python train.py --gain_aug_db=6 --input="log_mel" --spec_augment=false --vocab_size=32 --encoder_norm_position="pre" --encoder_layer_scale_init=0.01 --encoder_layers=12 --encoder_width=256 --text_encoder_mlp_ratio=4 --ema_decay=0.999 --lr_schedule="linear"
Rows from block 2 of the text encoder, named by matrix and row number. Rows with one number belong to one neuron. Each number is 128 + 32 x the weight over its row's rms, rounded and kept within 0 to 255. All counts start at 0. Numbers have three digits each.
# fc1: MLP up (text_encoder.blocks.2.mlp.fc1.weight, 1280x320), inputs 107-213
# fc2: MLP down (text_encoder.blocks.2.mlp.fc2.weight, 320x1280, transposed), outputs 107-213
fc1.679:138080133145150120118090083186080109168104113135138114143119162114122126130134125195129103106119115126126127153186127109150117117181155145060180083057124156153096103094139140195123087127108146137143202140095145164166188120081137115107140116107136094197171083099164069122105104195096057086090130193138177119168122096121140
fc1.680:155136158108157114137060083091136137089111101085131167140084083146112137125175112134100192091105127128118156099134178102085102141217119177197118067152120146130158115063157098160086113093128099186123147139082087115117114142159158124108076201119151124093124080064130131167167172109116118109125105167146114087151144195118088
fc1.681:174145134103142101128140161129115153134082121136131131135069125130129153186157067173151142108182121088142110135070185114159132090170156174181120179116184115106102138117133051118129101154090136124092086096124101158070123166098108155134146159142078104203160129176089140183129157127118131174130133187124090152181158137166115
fc1.682:075166114124108134136113094107101123172135132094111086149152126106148184082175097133125145065170112131133136113174178099132140104123073139135117121130150170063139127142106105129066118131050171152080120126114118124091123141148193142154126110125109138141128127160087094109110180057155157119151167164107104124171141175138134
fc1.683:132173121135157105121089102177075125089105134148120114137097087125168170114073101103078168129107125143177095120111079139143088102162150102116097131125125115191154130093143164122125170140122091110130127091136134141189098066138168064110164197104115145108125152142153081159180136122208087109120094091148171143109151203093091
fc1.684:151134149160108118179106123135096120197164120157106137195123062091174119122116092169129149116132129156130170125152139141111130179135147106089156124140147142098120186109140116169130161099161153115153164107126184143090113120130195161110142187092136122123092101106162125170084089132113085134132097114185123109148126108104119
fc1.685:060163126144164111090108188173113132157194073174096135179139099070157176106162141089132153175107082152096051135129091096076090133129141150102164106118083112162144136090185098159140078129117166122167198146141149137130139106086165161096184121152089095149089079104088072131145175181100116170139139115125141106113159081137117
fc1.686:166106171159128131157143160112146141135091133142124151177120132189086139145092111128115104177182051173101153142088152143115113086149149132191133083156120165070161165160086122125096182122118141146075165063076117144187161132055110102105143095148161135097152145065139177113130093137098114157066070133113142070122157173206180
fc1.687:155158159091143145177132183184140134128173174125107110185135132159157160147068173132095135142099139079167157098118109106190109093170120098147169158134121142151132145157126089067113182131159113074119181162173146153132103118068145129154124189139155139150123083129099164178173146109194140122095115112150162167140155118137089
fc1.688:078133171175162085131095168125162113096126102177095128165124145097107130100192071180149162207113192132145133091176081122133159111128169150209119124102056187091176108071134126108152162123094145084100166110141108140121138118067098137155106133100131167093147131141170114185137194156100091107121125120167142101170116091114145
fc1.689:151160129088159159140080180159149160170104171131147150144097091159133125119066126129136147073120123108174175112121147089144113041158120074052178155158136117171162164119117091121154150117170105138128166134140109141111063135119149151099116099111116115186176144135125151147104065119118143187051132122091135080106188110153137
fc1.690:109089154113121059161138159131081133141121129162122078067130058113124097105150099097161120084108185111133157123152118157122131183149128174153140109114130192094151156134130097146126125076136124100162151216127122143068112136125149095075111123131087173159188107110167136142101044110146116192074116142172203201132155102123189
fc1.691:106127077161135164193138128178148136183128093121155098180125093108124159106156107183136095093119172157108091130170115147058155126109088192084143118123138107109108134139098111125148106135096062147088098116092105148178112078110139120122170152124117090103115038059173125156115135091103099111167110112135139091146154148115048
fc1.692:119196076116136138172157201184120126147135181104147089131156069160183126136146058187106155105103120110152143124132146120098088139152091153162099138065136143149176103160154098118124089135108101120183109123197097092111133117111121095115109154149125090145181125107141208092108146130178103111162100132125153121119124157166144
fc1.693:169121128088101141155078079138146122180102125142106101084073094108140134154153140127098126071095149092095169101170176145121120112133136173146131122058159116097178117123122154130124213101127102193142130094156182117132150183103103142111095119142121138147123115142110184108108089192139131171107071109186149183148184097127147
fc1.694:126154141092114157150118125119099131157165128079128137137094128114129089151065084157140109071108058119169163123168155081107165158133169124101089133130065144101119084164110104125151145171137109130105142144086131088207096135145131125125112133103134109212126136200102135170103092138156104129127103217169163119102155118161184
fc1.695:074136177170133135155116091101119108186090103156131154146092131099098125138119134140163101142100157099119148133075099145115142143122064133104156132153146135173117120063153160093114124173108199083091141118129089103131155141139183127084130170143182094201087103156096084161105137106143097191116132132122116091165118053104151
fc1.696:102129090121155132153062129181087137151156113125153104204086167139123089177125121070161104166052121097100099194163119104114117167109183175109151143091104103150140189142129147151115142102136151128116156044104154079121119131053146104135176111171128112159157083155125129135120079187121095122138163091123179121139152144121139
fc1.697:120088181096097168176134098146153157106142074103070080203064122119138076098147136154134072155165110106133161147149117109181120121157141158146144133099140193077192143129093149160116143185165231088109135110158149183079174193116146068128145188103127085144105115123088068107125165182095139142107122171141135073165146161135197
fc1.698:152145088192147122106131079108076131165146098120165150192045102104108150150148115129111107172081116151117148116149120096083163133130107192071173126148140110067064149111157140133106102124091128145117155079139158112170148134142116193123129207109134117168127094076208142157091134102131126173124073107141106118145153107086118
fc1.699:125106119183157141174038144186096140123144114171119113173111143118144130153163127068101105110061095094061051179134133128138100170118112147106146115144119075172167146099186094172127136096142138135097164099083159068161135130049133199139132117087148143125123104074114066135129103127130089148121120158174110026084110119142064
fc1.700:124123119174092138094021138177157146127065107133217150104108119164153157155190071105081137139144109102095136127114105138134117141161138109107116074090146171155122133141133101204164084115166119129118155074107171127139156124142131096108089103142083121162045088072085156156116168183113121174094098149162204104111136119093154
fc1.701:133117172135181110121104148183123172108168167160145161113110121195165149078109146105107109129138139117118087126127081119088091131154157149073158137141115085190165168089152117119143150167183123121170144136105129102133152102159174106098165125148105109096146114131142085156128091105138164151126148064044135071072117045145151
fc1.702:093088138124170094167028176162163176130126125155138171171089072157131079147140100136091143131069089148080105191111125104110117157091137101092162161116104145136106126076131068164123120166108100086093207114111151101107157129050144122150129150153161121115071089132147130140088118155132123168128121091146166089120151081097115
fc1.703:122170097181128103149090160167145111152115082117145052110064126168137099111119169083117091066121161109143095123097142121181111075200173140074147132134144153142133087101112073105162089116102092093126164155125096107166174125156192166178130126068114173121097122102084082113099103145174155109186132127099112107103140122100149
fc1.704:057136118140108126194119123138116122112124137106125158147141083145123135128173125116113105144177081104136169114182090126079162132171068134043104070147068127078186160175214127184075056173107138074102177114115165122136135111127115090075050151127181136142113118107177149143055127124139110120093089160116134127159195094090122
fc1.705:134078157067161167150072144123153115191154186139169145073087122202133091128170126086089081088127090152105100096150138141150127089102117147123115130147173091081161112179091126095160104107118187144102130120146127092086136154101081157121110180109169119160143092119088083125138174097163158084095132158108125102144132147142111
fc1.706:115131156139163146115113065105157138101130150115123094141135090159124102123170181094111164197172169151099123086119101131100045097100151131093173076159133098092133183159118084185131071151136162087104092049157112127162144199087129090103120123155178157161086113138102134160091174111108101103112101149179166159133122071167110
fc1.707:160138125204127198175127122093074107151125120098081154133089122117147139152102086105180118080169161132099121171076184119080147184111126131174114182091135124195200175100191148149130183131174103169114111066074121123132173150152118127147116100115181127170167124149132097163165180152147151107135094152184159136109160147111174
fc1.708:141142090149111143107080171164169102184121173134056171160106144131119138142119104097145072043104133094133133190096156143130114113176113121096171153103141076123148099126139091095139147152174117092092176083126123082145185108139163135110104125181095169081123164091098125108085069160132089085113112126081094098125122142150132
fc1.709:119133107143081129131116197098065138151136129151164126144104086120168154130120116174157164063165089170128183203117173055120171122133096102075141135140091167129092119105153106148099159125094115086103134177111097101119109119117129144102087135129094095121086189083103132127145092180179076143177183168166137147105112118098163
fc1.710:109115132105112136129083106120171134136075124096122209166077110142099141140143096152127082150179117064134150134148099136115134168159131162126154118120144076124149135123152075123089161135127117160169113100147111051095168162153096109135151185149178154125158112120078156109114186120103126162150148144088128063140119116201128
fc1.711:108147144110093070109131181110182145122168190099178107168139168096117146106150125130133164135057125039129163114132090055148097103175039097101081146120173151102134127094168117145174164162089178168123153099120112085164124082102111130104138124133129110104102129117111207121192165120177145207126111097153139071132152101176075
fc1.712:065151124136137098163090146115162130137094137108124093123150117094116141121136129130092168131107083156156085154153154116164104121119067125128193122125109153097181129124146134116109124160127199170153151069178165176083116113113167130142153104121132122192163138180094107113093143126158099137142110134088158129100108142124090
fc1.713:153086095100114135154141049156136128087142114150153132086093141188120154169164076160088166164144141170112134124124106090121141115119163114148153066089205125149105120090065108114106144082139148122119142121129168111083131167113118118146110078170166073121111111138119102186162133187182110132116166134072166079101154109138064
fc1.714:134140132169125078182135177143095117140081104105109153152123129149121087152094079150132086162114149138142111182106151159194134086143094162108138162118131106113118166123101123126051129135167194081117111136108137103152135125101132097143085171170175127141148039110074103149060194182159153088180097114109134073101144128088110
fc1.715:142151146096166142197123150143098099139102160105157118121201087105129073074076103116077100175122095128099163131125120102155159138128162084097117163029123182156147161120156126152156105193120170109141104098165123092149141167124142116130154126111159139166170113146121145120053068194101133140178140155119109104099177068123177
fc1.716:144141102117075115146135148122081137144188147123150122113070090107084150144150128205121115099114153120162144083175154084118127138174101117078147115089052118086141102068177161105120157157091142174111197143074154108152115112095062134121101149104152156104074121059174138169129165112130090112101127144161152091154100130159102
fc1.717:109089173143096173118111133190146154116126135051130068122086068132119103145189125118151171132177108107123127168096124116114154137144085118089161106111163154160194152148124101164108168212113148136139136131137109128135168201115126099074140128119170125129146115082139115099109170151143134126147107115124106057105149090147111
fc1.718:107147125161096205152116125083119106140109179095092115189121126097131146105074056177167065111116109066124160150123137093146134158173168147095183190125077168125163155168170125098176159170172175133121150151140123088166125154120179145145144117110154048140062128107107139121125130123150092147112148173123089112172139171139085
fc1.719:121085096153132175137124125124086115175124138094095110110158105095151136118121077138122097132146074128132149158111043139171104193105083161146130137098165105078116092158119110104076125198117098079207087082120169112095153161161107104169076168108177165211168117099040145159114142179149097174155120135155170095057090158123153
fc1.720:116058157150113134182114102158120145152188169121138117146121161150092165098108090146102129076156147131103110079098139151104128095115166152132201131173072121102082140170100143109106159147166106174112145154147125111171102143132170139169127201154114126187165113165172183153113180103141143106104103127155134173095111070143090
fc1.721:202093194164100177103062124153110146189105188069099148113116124128143097103119120145109088070109117125107156125111108124121089181133124099144126132099159174140158138128112123098131086157122136127094123146114130148124071164081186116114108078114100106177109130193092178151097116130133135114113094148103123125112143142170127
fc1.722:116117185166165179141148138107179131205146163145112193156100143141160194169122140165119155094111130053079162157117090119110127087160160188084173090164146160135170148083077159127092156122106104105159130101097122167186181109141089164126114109143119103138080067150187112120156137092143094187107091072080118135128126102179068
fc1.723:089132086114120139138151062049090147147118100163118094154150072110111094151180160108145104081094075190130179162121116097148139159114103090169112159157138102160175144162120164076102145144144100150126092153166163142059117122159139127129143110156120157135185153158124172119134157097102106130161117137138171157134128135109164
fc1.724:150087102174120153157100156110147127097139152147150162108073118110119106183202142145106103093095111193106159127114149086174092110140141168170142065170102117079147169130160161173087175166156134095141164080122156099087094141149092099114085067132158128044107149126129136100070134126169123132141167129075180088143118126127157
fc1.725:086149127140100119175145114115159133135188150126115127148094120081162133075195096154113137185169134106178150110147168134127129144108099123113135125120068140080165101134114178075093149115113120151148164113161096171131169098142166159142181168091119122111083129144076119136182136114170137150096140133122109133121169125168080
fc1.726:140143116083133160128083203137101127086113161154100113159130053112123130110086144143166179130111088091125165138098097135157124123102114074141177163138052116181109151100093119104131116188182096133128126086100130121156165161108168102138162159148095101114196183170097144096096091163180116153129076155130084155095163108131116
fc1.727:147125137157127145103150106099131117159159137177069174103091161087098169123111137098154141126135083086100075136130106136100154123157162145114183072112121152150109122124188115138061124129113166171095126154112136158142121156093151139066162153081162098127093071135150108121088165090120084092130117138178101104185090099090155
fc1.728:116213154091105173117087114142129130079059154128134140120114102180161163150103045159113147129116124099118106141107116086122178165150126169073135140100140119139153181154178060148100176099095156121097136161135137088169130127115132144173154123164139105152128125145134160134083075128154124133179154122118181138107122121123139
fc1.729:146133120090120134192136182133111131199096114091130153130127125122118132163063131148158148117072127182157153193114074104180111115157143119153125105146124118136114148093125120171134131151127140161088126135175152133108186087153044107145157117174165092135153128151117122106098104135118151134136176159129203129089143109129121
fc1.730:063151122152136111156073077137083119122143134108158112080089149149165193142214158109095161115150144135113088152120172123064077161189130156207177187104105104161116113161101129075147154078099109159113135120150084124092116078166180174100071145171086118111130125163076120127143090105131114120142113165086105102171134120131125
fc1.731:137155157120090154129159095118176153156155132061168187145108088130155107164099107136148130160175135108087107138103206119202155126175094114138132136152110157153162108135106156116185153125159171112166118136122084074138110092108171098158127129215091164112176153124101108062138150106091167117116127196124078140100108057188126
fc1.732:138148132085101110166171139106116090129117109083170178158108088113167094154174108148145117144120125145102097201078148085059140172060156118170121172138186110101148101119167052105147134212139171133088106179165179080093114163105094142160141151172121140180101125126088099097090154162145122147106092118128147104120132154154191
fc1.733:113127173125125080186085145135184180166142127146141137210108093168163101158111080138069103149108114107100136169159109062098096103124109092138110139119126123155089127060136073194114133150120140119143198080126161084137131134065147102129129178175145102106082070119159123193081128145104142212114114103103136084119138071111111
fc1.734:112176090082151096158113108080149135182013148115159149156068095144169151175148129137152126179159106143106144104127098071154114111089123108179079172114116171117153149175165119112173143165116172125145086162110162143121172169122117159145140102146090162086108062149115151113103114125171060176150131136141167103124172124143097
fc1.735:110069113162133151213077163137138168164147143098139136189119140166098192063122085121119091137113143129148146169093127142116139112164113109126140077110114108144140111103138124192122106187129116102135177084115120104143141099077164141157156149152141150146103055120129094164077099134123130167093057120163124100083161085153124
fc1.736:119125124121099158106170143064136123106080088156123131171069111163151079085149066139121146197148088141108118173135155084191180088122126146084160152107162142157112090166173071095161182167157088131147167131125135071133140118113085104160192127184174130199114177122117098097165160162176102152216114084182076109161124095120092
fc1.737:129085105169182098181136094167172131151082155133130140124138134077152121151099149080112096155136073118039120136053105093144094108178177167115099135152144090161172087174159133142113139142113068119135156078147104135143153179100154125100157087153121136135157117117199121158153137075184099107165127116157161097129186051170097
fc1.738:141174099141078186177112172164130131103094081178144117130109100084120091170181088149162179149116157149152167181105139096080171119113120171133109099145126091129150135105176145134118151123097142098132085158149127107160109103146092103108157150145184064134094169120065173155142153107147123088152121088140090143148142180116178
fc1.739:146140106123155144146145109114183112130114128107156095132114082096123117152114095155131121162107059110149085112112187133142134124096169127088147134119137087139159096101139064079173097158144139063140108137167177087123149109140079129136153104166143177105125166149146125176075170140112140108186099114104075135133110133148150
fc1.740:179124120147113118166140217162077122105071111140145128127097083062151129164174092124138106148124142120116127102088115147114109163115176157155105156159049148121132139140133101149120155094075092179124159133135183135133185137113104150118170091121126094171171116146187123160132067118102108176130086131145124165112134162105138
fc2.679:108110110179150140175145087126079138175148103125058090118142121112143163116173145114165101111125139139142137096109115162196064134141105122108134150131134094106109121141147105160156169124105096139169144148158093118093093076094101157147124163130130078128041120115153178158120121146156169126174145085192146150164106097134082
fc2.680:075126142122156129108125151128121137104150130140201159106123163070150119121075133131137051136151128129104167143137133160082069144135151124087174119098085119026134089127129099164130124107124170066146146142163111131173103129087092145154092119181111176078168106147065099160104150096144141159076171164131113191099132128227130
fc2.681:114134116117141163153087134104101116120121180110153091148134123116151049106086129108086129180163103150106075142093122095166153054113096131088104124102126144181117141096151119137176125141104132131109071146141126192120169132122116136117104145145157141173169104199138121123143164169145155147101176164103135101096135216078105
fc2.682:094097132130174170159100088135098121117148155055156147127129204169116144130111094134040147198209133162068094152057156093134144139145079107142166111072107158127147142134201087118088119142101126093129067178169108098110122141132135157166165148156128127197134124133059181179108155150119176114112123132151119159115157163185169
fc2.683:149133093085140103135135073087114129098117135128124133163054126128154125118095083107136123122071118130214131130154099142111161100175139125162127114206089148079108099109076106148167172116115129114146105079114118165087130079122097095120154089114107123118094139153141135099165131142118112099144119061083122125094099091135092
fc2.684:088129145145120143130148207133120159156185107165075075150147123131111124112167157115132163149155115105121105101133074125181122147064158200127096127112107111194106095142062141134136135072093118115104128146126133165099108163137111125181149137110141114150062093112112101190086205108144079084148120101173172126143157114137150
fc2.685:135124183168107135184159094112091122108089078107124140056113089152189162181174140138170160174157108134123079122098119151147101125191117110120117117071100102145150083161124122086117140113149134186176107112122151124151118099211161154130110095097132094130163125111108140137132084101135131134116134091117128121135152145086130
fc2.686:064155127108097123084094173083116136040170159147127142192088117091093126101135133108120182105145135137098132128168137168124118162125140136111116112123180134122146109144114113092127117154148081151141147143106086161198137089162151082148142132132166145039160103156119115128122066129107104141160144153163096180181123164174118
fc2.687:124127141141124110056128087137121129081106068153128178095161146137156133108174124091159095105093089129148104132137159165104145115154147130185099125117147072195133139103074138128140145154114117121112136119141107155107159130105109139162122198167163131084103125125161160179094087147160148119114176124128098168117142175111140
fc2.688:086116118112096087089139144156131129174147114103137086124147119106130166165142130137100133080124173132085129156128099058125062064149168092078118068172091115151100141195164184154067140118122142079121158146103129137087161137119198130142129217134092124141098116116129116113183133081090121098186103131153115162118083099127178
fc2.689:108128119113169131045134074168117128122137111131143134093143119121134121145112113095171132080142096097164154159136088154118159129124156135162130105133172129202107106110111114069117130138126101140087122159096047167145185077142102181133096132146143146075116098195162104187111106166167119130112176130128150153157175173083132
fc2.690:149089052141139159157148107135094122128206112145145131135122143059176098143192054096187150103103100087181178156120172094198138176098113132107173168151171140083128121104069128157111114109150103140132118146189150163137111174091158107141130164137059109112055146133137079181174119089142188167183122136094143137112137118168158
fc2.691:129196103139123131193120144161116144146071140105121149156089186137099124104132105175087166179139111137163126167165177122144184163144099176179122129049145121138143108175143107122148129170128120111185149144152120174118088168164151103153144206117094130145140122159129193114094148112127139090116144116108150151145135113131148
fc2.692:154119108101148102073113182134197115167170104199140110089160166122153104090172084114181112120105072072132107126184211140135112094078138159107090148137144131129137167141038155141085148125109094151133069109189123171132141199136150113143154111154107143106161100168139150104144140097154094124128157093116159121097160043159160
fc2.693:126065131138134152139094132166069123100141128134142141131110162094159081096106145105079170127157144164142082080122074176090179154125149145101143118151138116098164123128056073162116125204103177145173093144129076126151110178123127088183089063114125169041172147150151128140145180143149162117126161133149151179155107084131107
fc2.694:145122118106174091119135149101125117113052096112157107163098150143083124129116103070112071108110115138109078138143117126159175160105126110142120140107167075147138116087174076154157175156080108122178140130137126106103065127117094143088132173116140185142126080109136129127086093151200112186131155075137136134088129193064084
fc2.695:135150146136118114173097157127146118176082136132205160137146190151121180132128119123117165162137116099115062131115155105156147110122150090089137125112109108176154145124139183131107132157058134106151117182219101135139140124121161122100094150096103125159163144117127156084121137177116174079073137147148119159110096176110097
fc2.696:168155140143108126211115202092134145089091108142215117102139092173126123146134113123192162151168133116191122066129113135138107141132149147131158069178153089085126138142144108074142103180109107167144101166115059114134141125138174161097134134138173082192071139179047152096117099114200122135092152135126195118127092167100134
fc2.697:111085063154152125162141130132147126112165103126167124122111153077165128149094211139114133116151163099095057124165084100133096126146118150165081154137105112111151116108150161089117120127116119091098182119097092129132181077148103209129100153055124097122135105139141126157091061166155095140112178191156110169117063108125149
fc2.698:175171102158154130115140117145073153143114111064120162152177167069170097112164143153123117150088162122170093118107113123152145148136132148110142126145133132205123194156088163144157166057175103103148158049191142152137095107181150102081153159131174122128115100175134114083148142171146102137146109109159162170153173133140128
fc2.699:108146224159077149185141062135108149174045128201069079175131109108115156126140149155143118137160187200135126091115158120103107124118177172103083115129161100097107113124186131059148159131090105170110120137105129108097077131150138103112137142141151077170173145117108130088142084087125138148060133114087140142100107175087099
fc2.700:124085092140143126162129123102087129091155109095151053141142095119122120122123157105210085052109135100117168102107116166151129208078124148158104125108132112036165107188104096186156125163152133140146149103107155116087087076119115164117160126063051142170112057158120128165139103100122084127124117101157130107099095104129124
fc2.701:112151170175124147135141139148102127095129094148169141055143103148159177167107119129111170127197080105195095121131130115151109134129145164195141116075128162143094117118140088033124120079176146085172061145111132145118178115109140151171100131138114106189123151112172087130073158077133121160079186111107137074190130178095160
fc2.702:118168169089065188118105107069069255134104113086132124149110113174178145113149168060127126087095121132141118091092113140109079124113136144161155120118100214063160115105117161163147124158134158156156107100116088107154116127170135149088125069162177159112175142152085171136114079115098107121052166090074133153075121136143183
fc2.703:136116085153151136121150048141107125130158120170154132164133141164061156140110132127140125141130102169126136139109115184133135116161128109170117120146133102122111044093171103099132145126130148142116104120113051180109121168167141184140122124123173197108146183124130187138139183129135176156071158116061153092134119156112141
fc2.704:126176159169125137190177107184096133119116101135098133111151113105125133097082118134081121118152162183121205138124198125138131205092129091116132128161120137083128127167169175128157132158131058059126145181119137064122110114171153127126141144121126071147161109120134111178118141133098115116081156128150118225183139161061142
fc2.705:134074121124122133174093149106114120135119110090094088136205129145103166174145146145090152109183133132154152178118138105150135065142088097147108117138121083142115085141169141134140113140092122159131166135126115161133100202111079183143085129178181126149161105147096149091121104076153139105169158092156126154071132132128127
fc2.706:137141212121083156134156157153167126118107122140112089111112101097140153132101103128081088078134176158107061170110131118168172133135082165142152100185131106018139159158171159083156113114125138080101196131159153163145086125141100109169113117156099024134088048129171157114122107075136120113094091141163159128199105113119092
fc2.707:152148154143123119125137090148104121028148185208151085129166110084159094126077085151095128135155125160105141119087142060112176142122148155118122073120139135165151093144104106108140162082180124149115113183093144146116144135119110119108119143118107136170098160093087113142083143046110151181100170185160138158161077168064158
fc2.708:128125154106129158096162092146080125159135207132135103083093145143123089159062176161106140150179095105136090109132071139054207110177090112086105126197119111141150099093146106090097146133107186156078123141083139098097160176108130124145141095123092120121127126221185133092159137096102132133125104122115145111130069106086145
fc2.709:154151096115118137090158104115118124164103132142131057161156084128086105094053119140115115103111122130197140125125152075133112158098113150182104142133115098118122118089099122148137117141136144120125099132109062140140083109121153147137159182142147102132100176143060110153092129121151116115100083050119153113105116156110144
fc2.710:138139172222143117174134148118128089175080074151145140106125123150115121166127158120107123168103139137144125129124111107069144157156088094098128102166113124191124214108111126165105131140111135102133156119161084145121090121121079181165117110064069089130140113149139095171168106170117147129109122140106120114067094119064148
fc2.711:209182165103131131097128142048152124148170164135126155119162107132158128092120170137172123132086168111096146112114113155157122101156157036103141143116128162178162146080128128126133124131113086092104133117149116119106161161157119125078141088172209104181091098181159082102091147142150170085127063087177126149139131161090096
fc2.712:170098127129123124209093117145148119158098123129163145138137121132107181103138095116066172162188099100103065146039186150136112099130041137153122154113099130152118176128122130144134122128110111106103150198141124130109156103122135134144143125117097108176130054179116166121127191147130171135111126064163110158098137161107166
fc2.713:125107098129150102117081169110072127115191143128090099095176146104141158111147091126183173143125142116185170072138143159134076154103144120054138174146112165146154101147163100132086132079133108131143119173146124086144126123090112174159154118084173135149233166151132039103123084108114128083175172118124118077128158129149152
fc2.714:129200148163177123156097143123133125157107132116127075115141099171139146115170112133126168160156083140146136140051129137124140119146124194094094076175108137194088113124142105152138133098063124137112129151160146158102118188100105069137158164141125108105128171133142208135137184141140155075185171125126115099108074132103174
fc2.715:101088139123106089129135114155179130176115117096105179115144106141164153153152120110097193132146148138136069125032186192140109126097151224167123126101096053202128162150086149113088125087057175137173123183105182120072144190102161143166171146121165098127125095108097121083129154164170096110143119074129121090134125174082182
fc2.716:125212105129133135157096114181098136121128137114108062125164147123114110082158126138114136065173127142121104131193148073138132202116118147085136145089172153176133126106124116176168137132126124136195228142167070129153078146090119105135172165143084141097125152122111142127123123130163128105117145094167132221155176110166109
fc2.717:132108128086093146106125051179098136130118142179105150110143188093177145118136163122154137052075206161099156049168162180104191166126176147105133104136189138102176138152150127109156153139109099126127069097104068131109135101167102139102107117137132101093160135165126112138147075141139134124084127142151139162188128146100143
fc2.718:115119130163134145116190103099156127138150123142133173139158143144138154150112176098168157074152140103069056139133174114161112132058130137191132171091122075132114151159111082081121141118133103167125122184142122140106146133099107129154140133125162082114095057108196167106113188097156150154113106129097159146147130152077135
fc2.719:121109108149127151117163109113096106155130119106138170118085162183151100115099064127094071137117122091091130066103118136143127105114091115091107129151102173085107162091077139129159143081164163158084109135131130102085113104085157170175104120159149164080154072142150116154103161092088113121115102164173118110146123115058130
fc2.720:134132181153127155170155122122069130146075155076155129127121177087150125110090093149092119124095103129156071106107075132117178183120127132093155137171154109126146165097172099139133135115081112065152111176155162129125153173129149102151101165152139167081164133148136121131109105134147146150148168137061133195097140157101138
fc2.721:198081128159142137157190108085078118127109136134158111107117089077174087142143145088185135113129063073115113155148104125097143114052059093135124218099166118138137152121157102092181066103132116153123135109116145135136128061126117100117149124106128121131118038202145143118160080079125141126128121130059096092115137173080137
fc2.722:198126121128088130155131124095053134134110140115101193175103173112124099074120060109100179134105118097106087146168162085143144121068122114098105136098127107172127194108114161122183152123152111125165139196219113116127113108070093071160116134106137108141123145165179043177106146105118137094177073125126115148183154126122093
fc2.723:136165135115144137094099135126153114150129126142168113149106233120145118130163108138039115122144119143122067165110149104209141138050089166120122108105094100126163160152105147153134092132131059123141082155137103116155155177126160129119132146125110113152172135197058161091119153144107142118111118176126136158111136226104150
fc2.724:169112058148090138125116139185050128139086130118175068135142102108132109089126077162098155124111091101131087193150121097071191122163140136089122104171069161133218152120110116127119097138143127092116131113095123064158145140090112120130121137093136136158142101130082125130137077088125110144107081136113177114148089111083172
fc2.725:095152119125145114138088090156137123140127137178196120121158101105089183132145135129146136138109130167107081117132142128154089123149077073089138151088120095155106127168091108131091175148125078104117172145092132111132179093085166148176135152154109102126102096125135153103120129136066145139126111076129097224080134138133125
fc2.726:158115163076132121092090123123123121114093130125169144143120078141131070096185134146127166117132061087165113132089103102078193187144095101141107112178161082136120071131144188111139127097128123149137135103053096147153097090149132095133183064067153201130095118146071115133128084135148120088104153124093133085126156106084143
fc2.727:127159108095117110166135164173127140137105084081133173095107171146126129103106089156064159113155182140125155171209135075160145120164020146133133171109123111140124188115121133126161121119101055195175145165169100099122141228146155107112129127117116099138167135097089100178160120145140153155110106157090120203166148169133142
fc2.728:100112088123125119115147135120100122095148147122136092153121128127146111169148116122132161117100111148165160113133148153130111181056199116144101136184133141139091126123065061123115175079103112112146108153082147172154101162121152103131115143107177112138092094176117075133113140124132150147157137112065190131077163121068132
fc2.729:102130121120117126132113127116125118122116089192113158133111149139118121110175100118102146170112087090155067089097182121092150186145129187164129142169105110174100125130111148120164145102107051182119170073154121140187112186184101107126161092122125120146078130170105153114140149179155171125134120117170136076131175154066134
fc2.730:096139134150112129157105151113159125110176113124156109136098137149100119162137142080172124169143029140151181103130144097127099174132100082111174144109129121134108063093181136147160141160181161121089126136157104108109129161133093122146141079166131173093188162145077104192138147171097168170079092144103105183099148119136181
fc2.731:171145159171153152160152134084171123139139092163140136141091113149151119111171165150165134156089147179120154106111128182131099112097135094135125167164142097164079180114156049141059180116106139101060068057129147162107077113087125147121097104184172163121146167131106102095129142093104184123104125174103137104092130164096153
fc2.732:140119107108141116142080118151133000114166154171143121131162123142086145178182110178143173038131125111140128124151142134132122158119154074127070115121166090080127126094095103159164120145074112143119155138120167139125118153184122143137134176136127175092127134124136177118134148087078145086187140138085126101158167123155163
fc2.733:115143082138122108133116104119130255121083151151144140137147160108112096119166184094146120068158174155123145160114148142147104135085124139129144119140155084140146088131155147144188171112115085091110152148118142130146153149101101147108084111110095127101132156149154100147149131126134164132132077160094138168124146111159144
fc2.734:153137138146152145096104161114144111129161131081150094130147136188128132148186185072155064112139134065086123130061129165171162105074080122147140123154161198150127089114129078150143176117132122141118094108158163132100130178173095138141123118150119081168104081117063111071135102152154152068108093101166119052111204120177139
fc2.735:139191149130133131133133098174096169151088079139145141111127163151124135156085100166092081057135158175128120146111134126109102166215100138157096108124152078149079116159143134082171088129151063133117159108127124162120111108183090094140135126101129146043128124102094146142125102143101138082151221096158137117151100149140178
fc2.736:184162134123113089101118107138150124096073110119146140105170063119142143098169087079108140140133163181112182072125175108121094167122140135138121137117130135193122122108154138112076117094134127127158158115084161106131129200095134133118110160145191136126141173153132111070135142111099149149122161091144150144160104107142162
fc2.737:182118142140130123176142115085097128106116153162106192057105115114148226129148081088153093151133110164137100170128148220111120108071164159127181133076136119110109171099128153080162095119147117140123053162127130097118127161137173181110146092116152086173126096112124151155173111138126151129143080138084088096185129174142144
fc2.738:083139110097125098064161138120173123139141079168167089134126168133142048093125004061148118088091172136097081156071115152132101161110156154137108137111074197109164141211096149126121110166178172152109116141119144179118131148106118126128123192106089162138135123108125147051065139131163099164129106126170125115111090140126141
fc2.739:182123140121130084104119126059146121220103132097132161106182195172181198162181176109118145138178179154130116079117114155164142133057166088137105160159114099129136123179146098154093136138092125087129109113181172145035083191113170152112097161158159081106165110166171114054179130134169155082150149115100147089157156129119159
fc2.740:121143110152056155150070212057136121073140114160163092170157101168081116117141059128137156102110093162165107190081156145159124162109150161157115138062157130169127119169077093157174116138179110169120126134142105097107081141155188105091130094114139164178091149149070082135125136132192173091155120049140198063132155144114116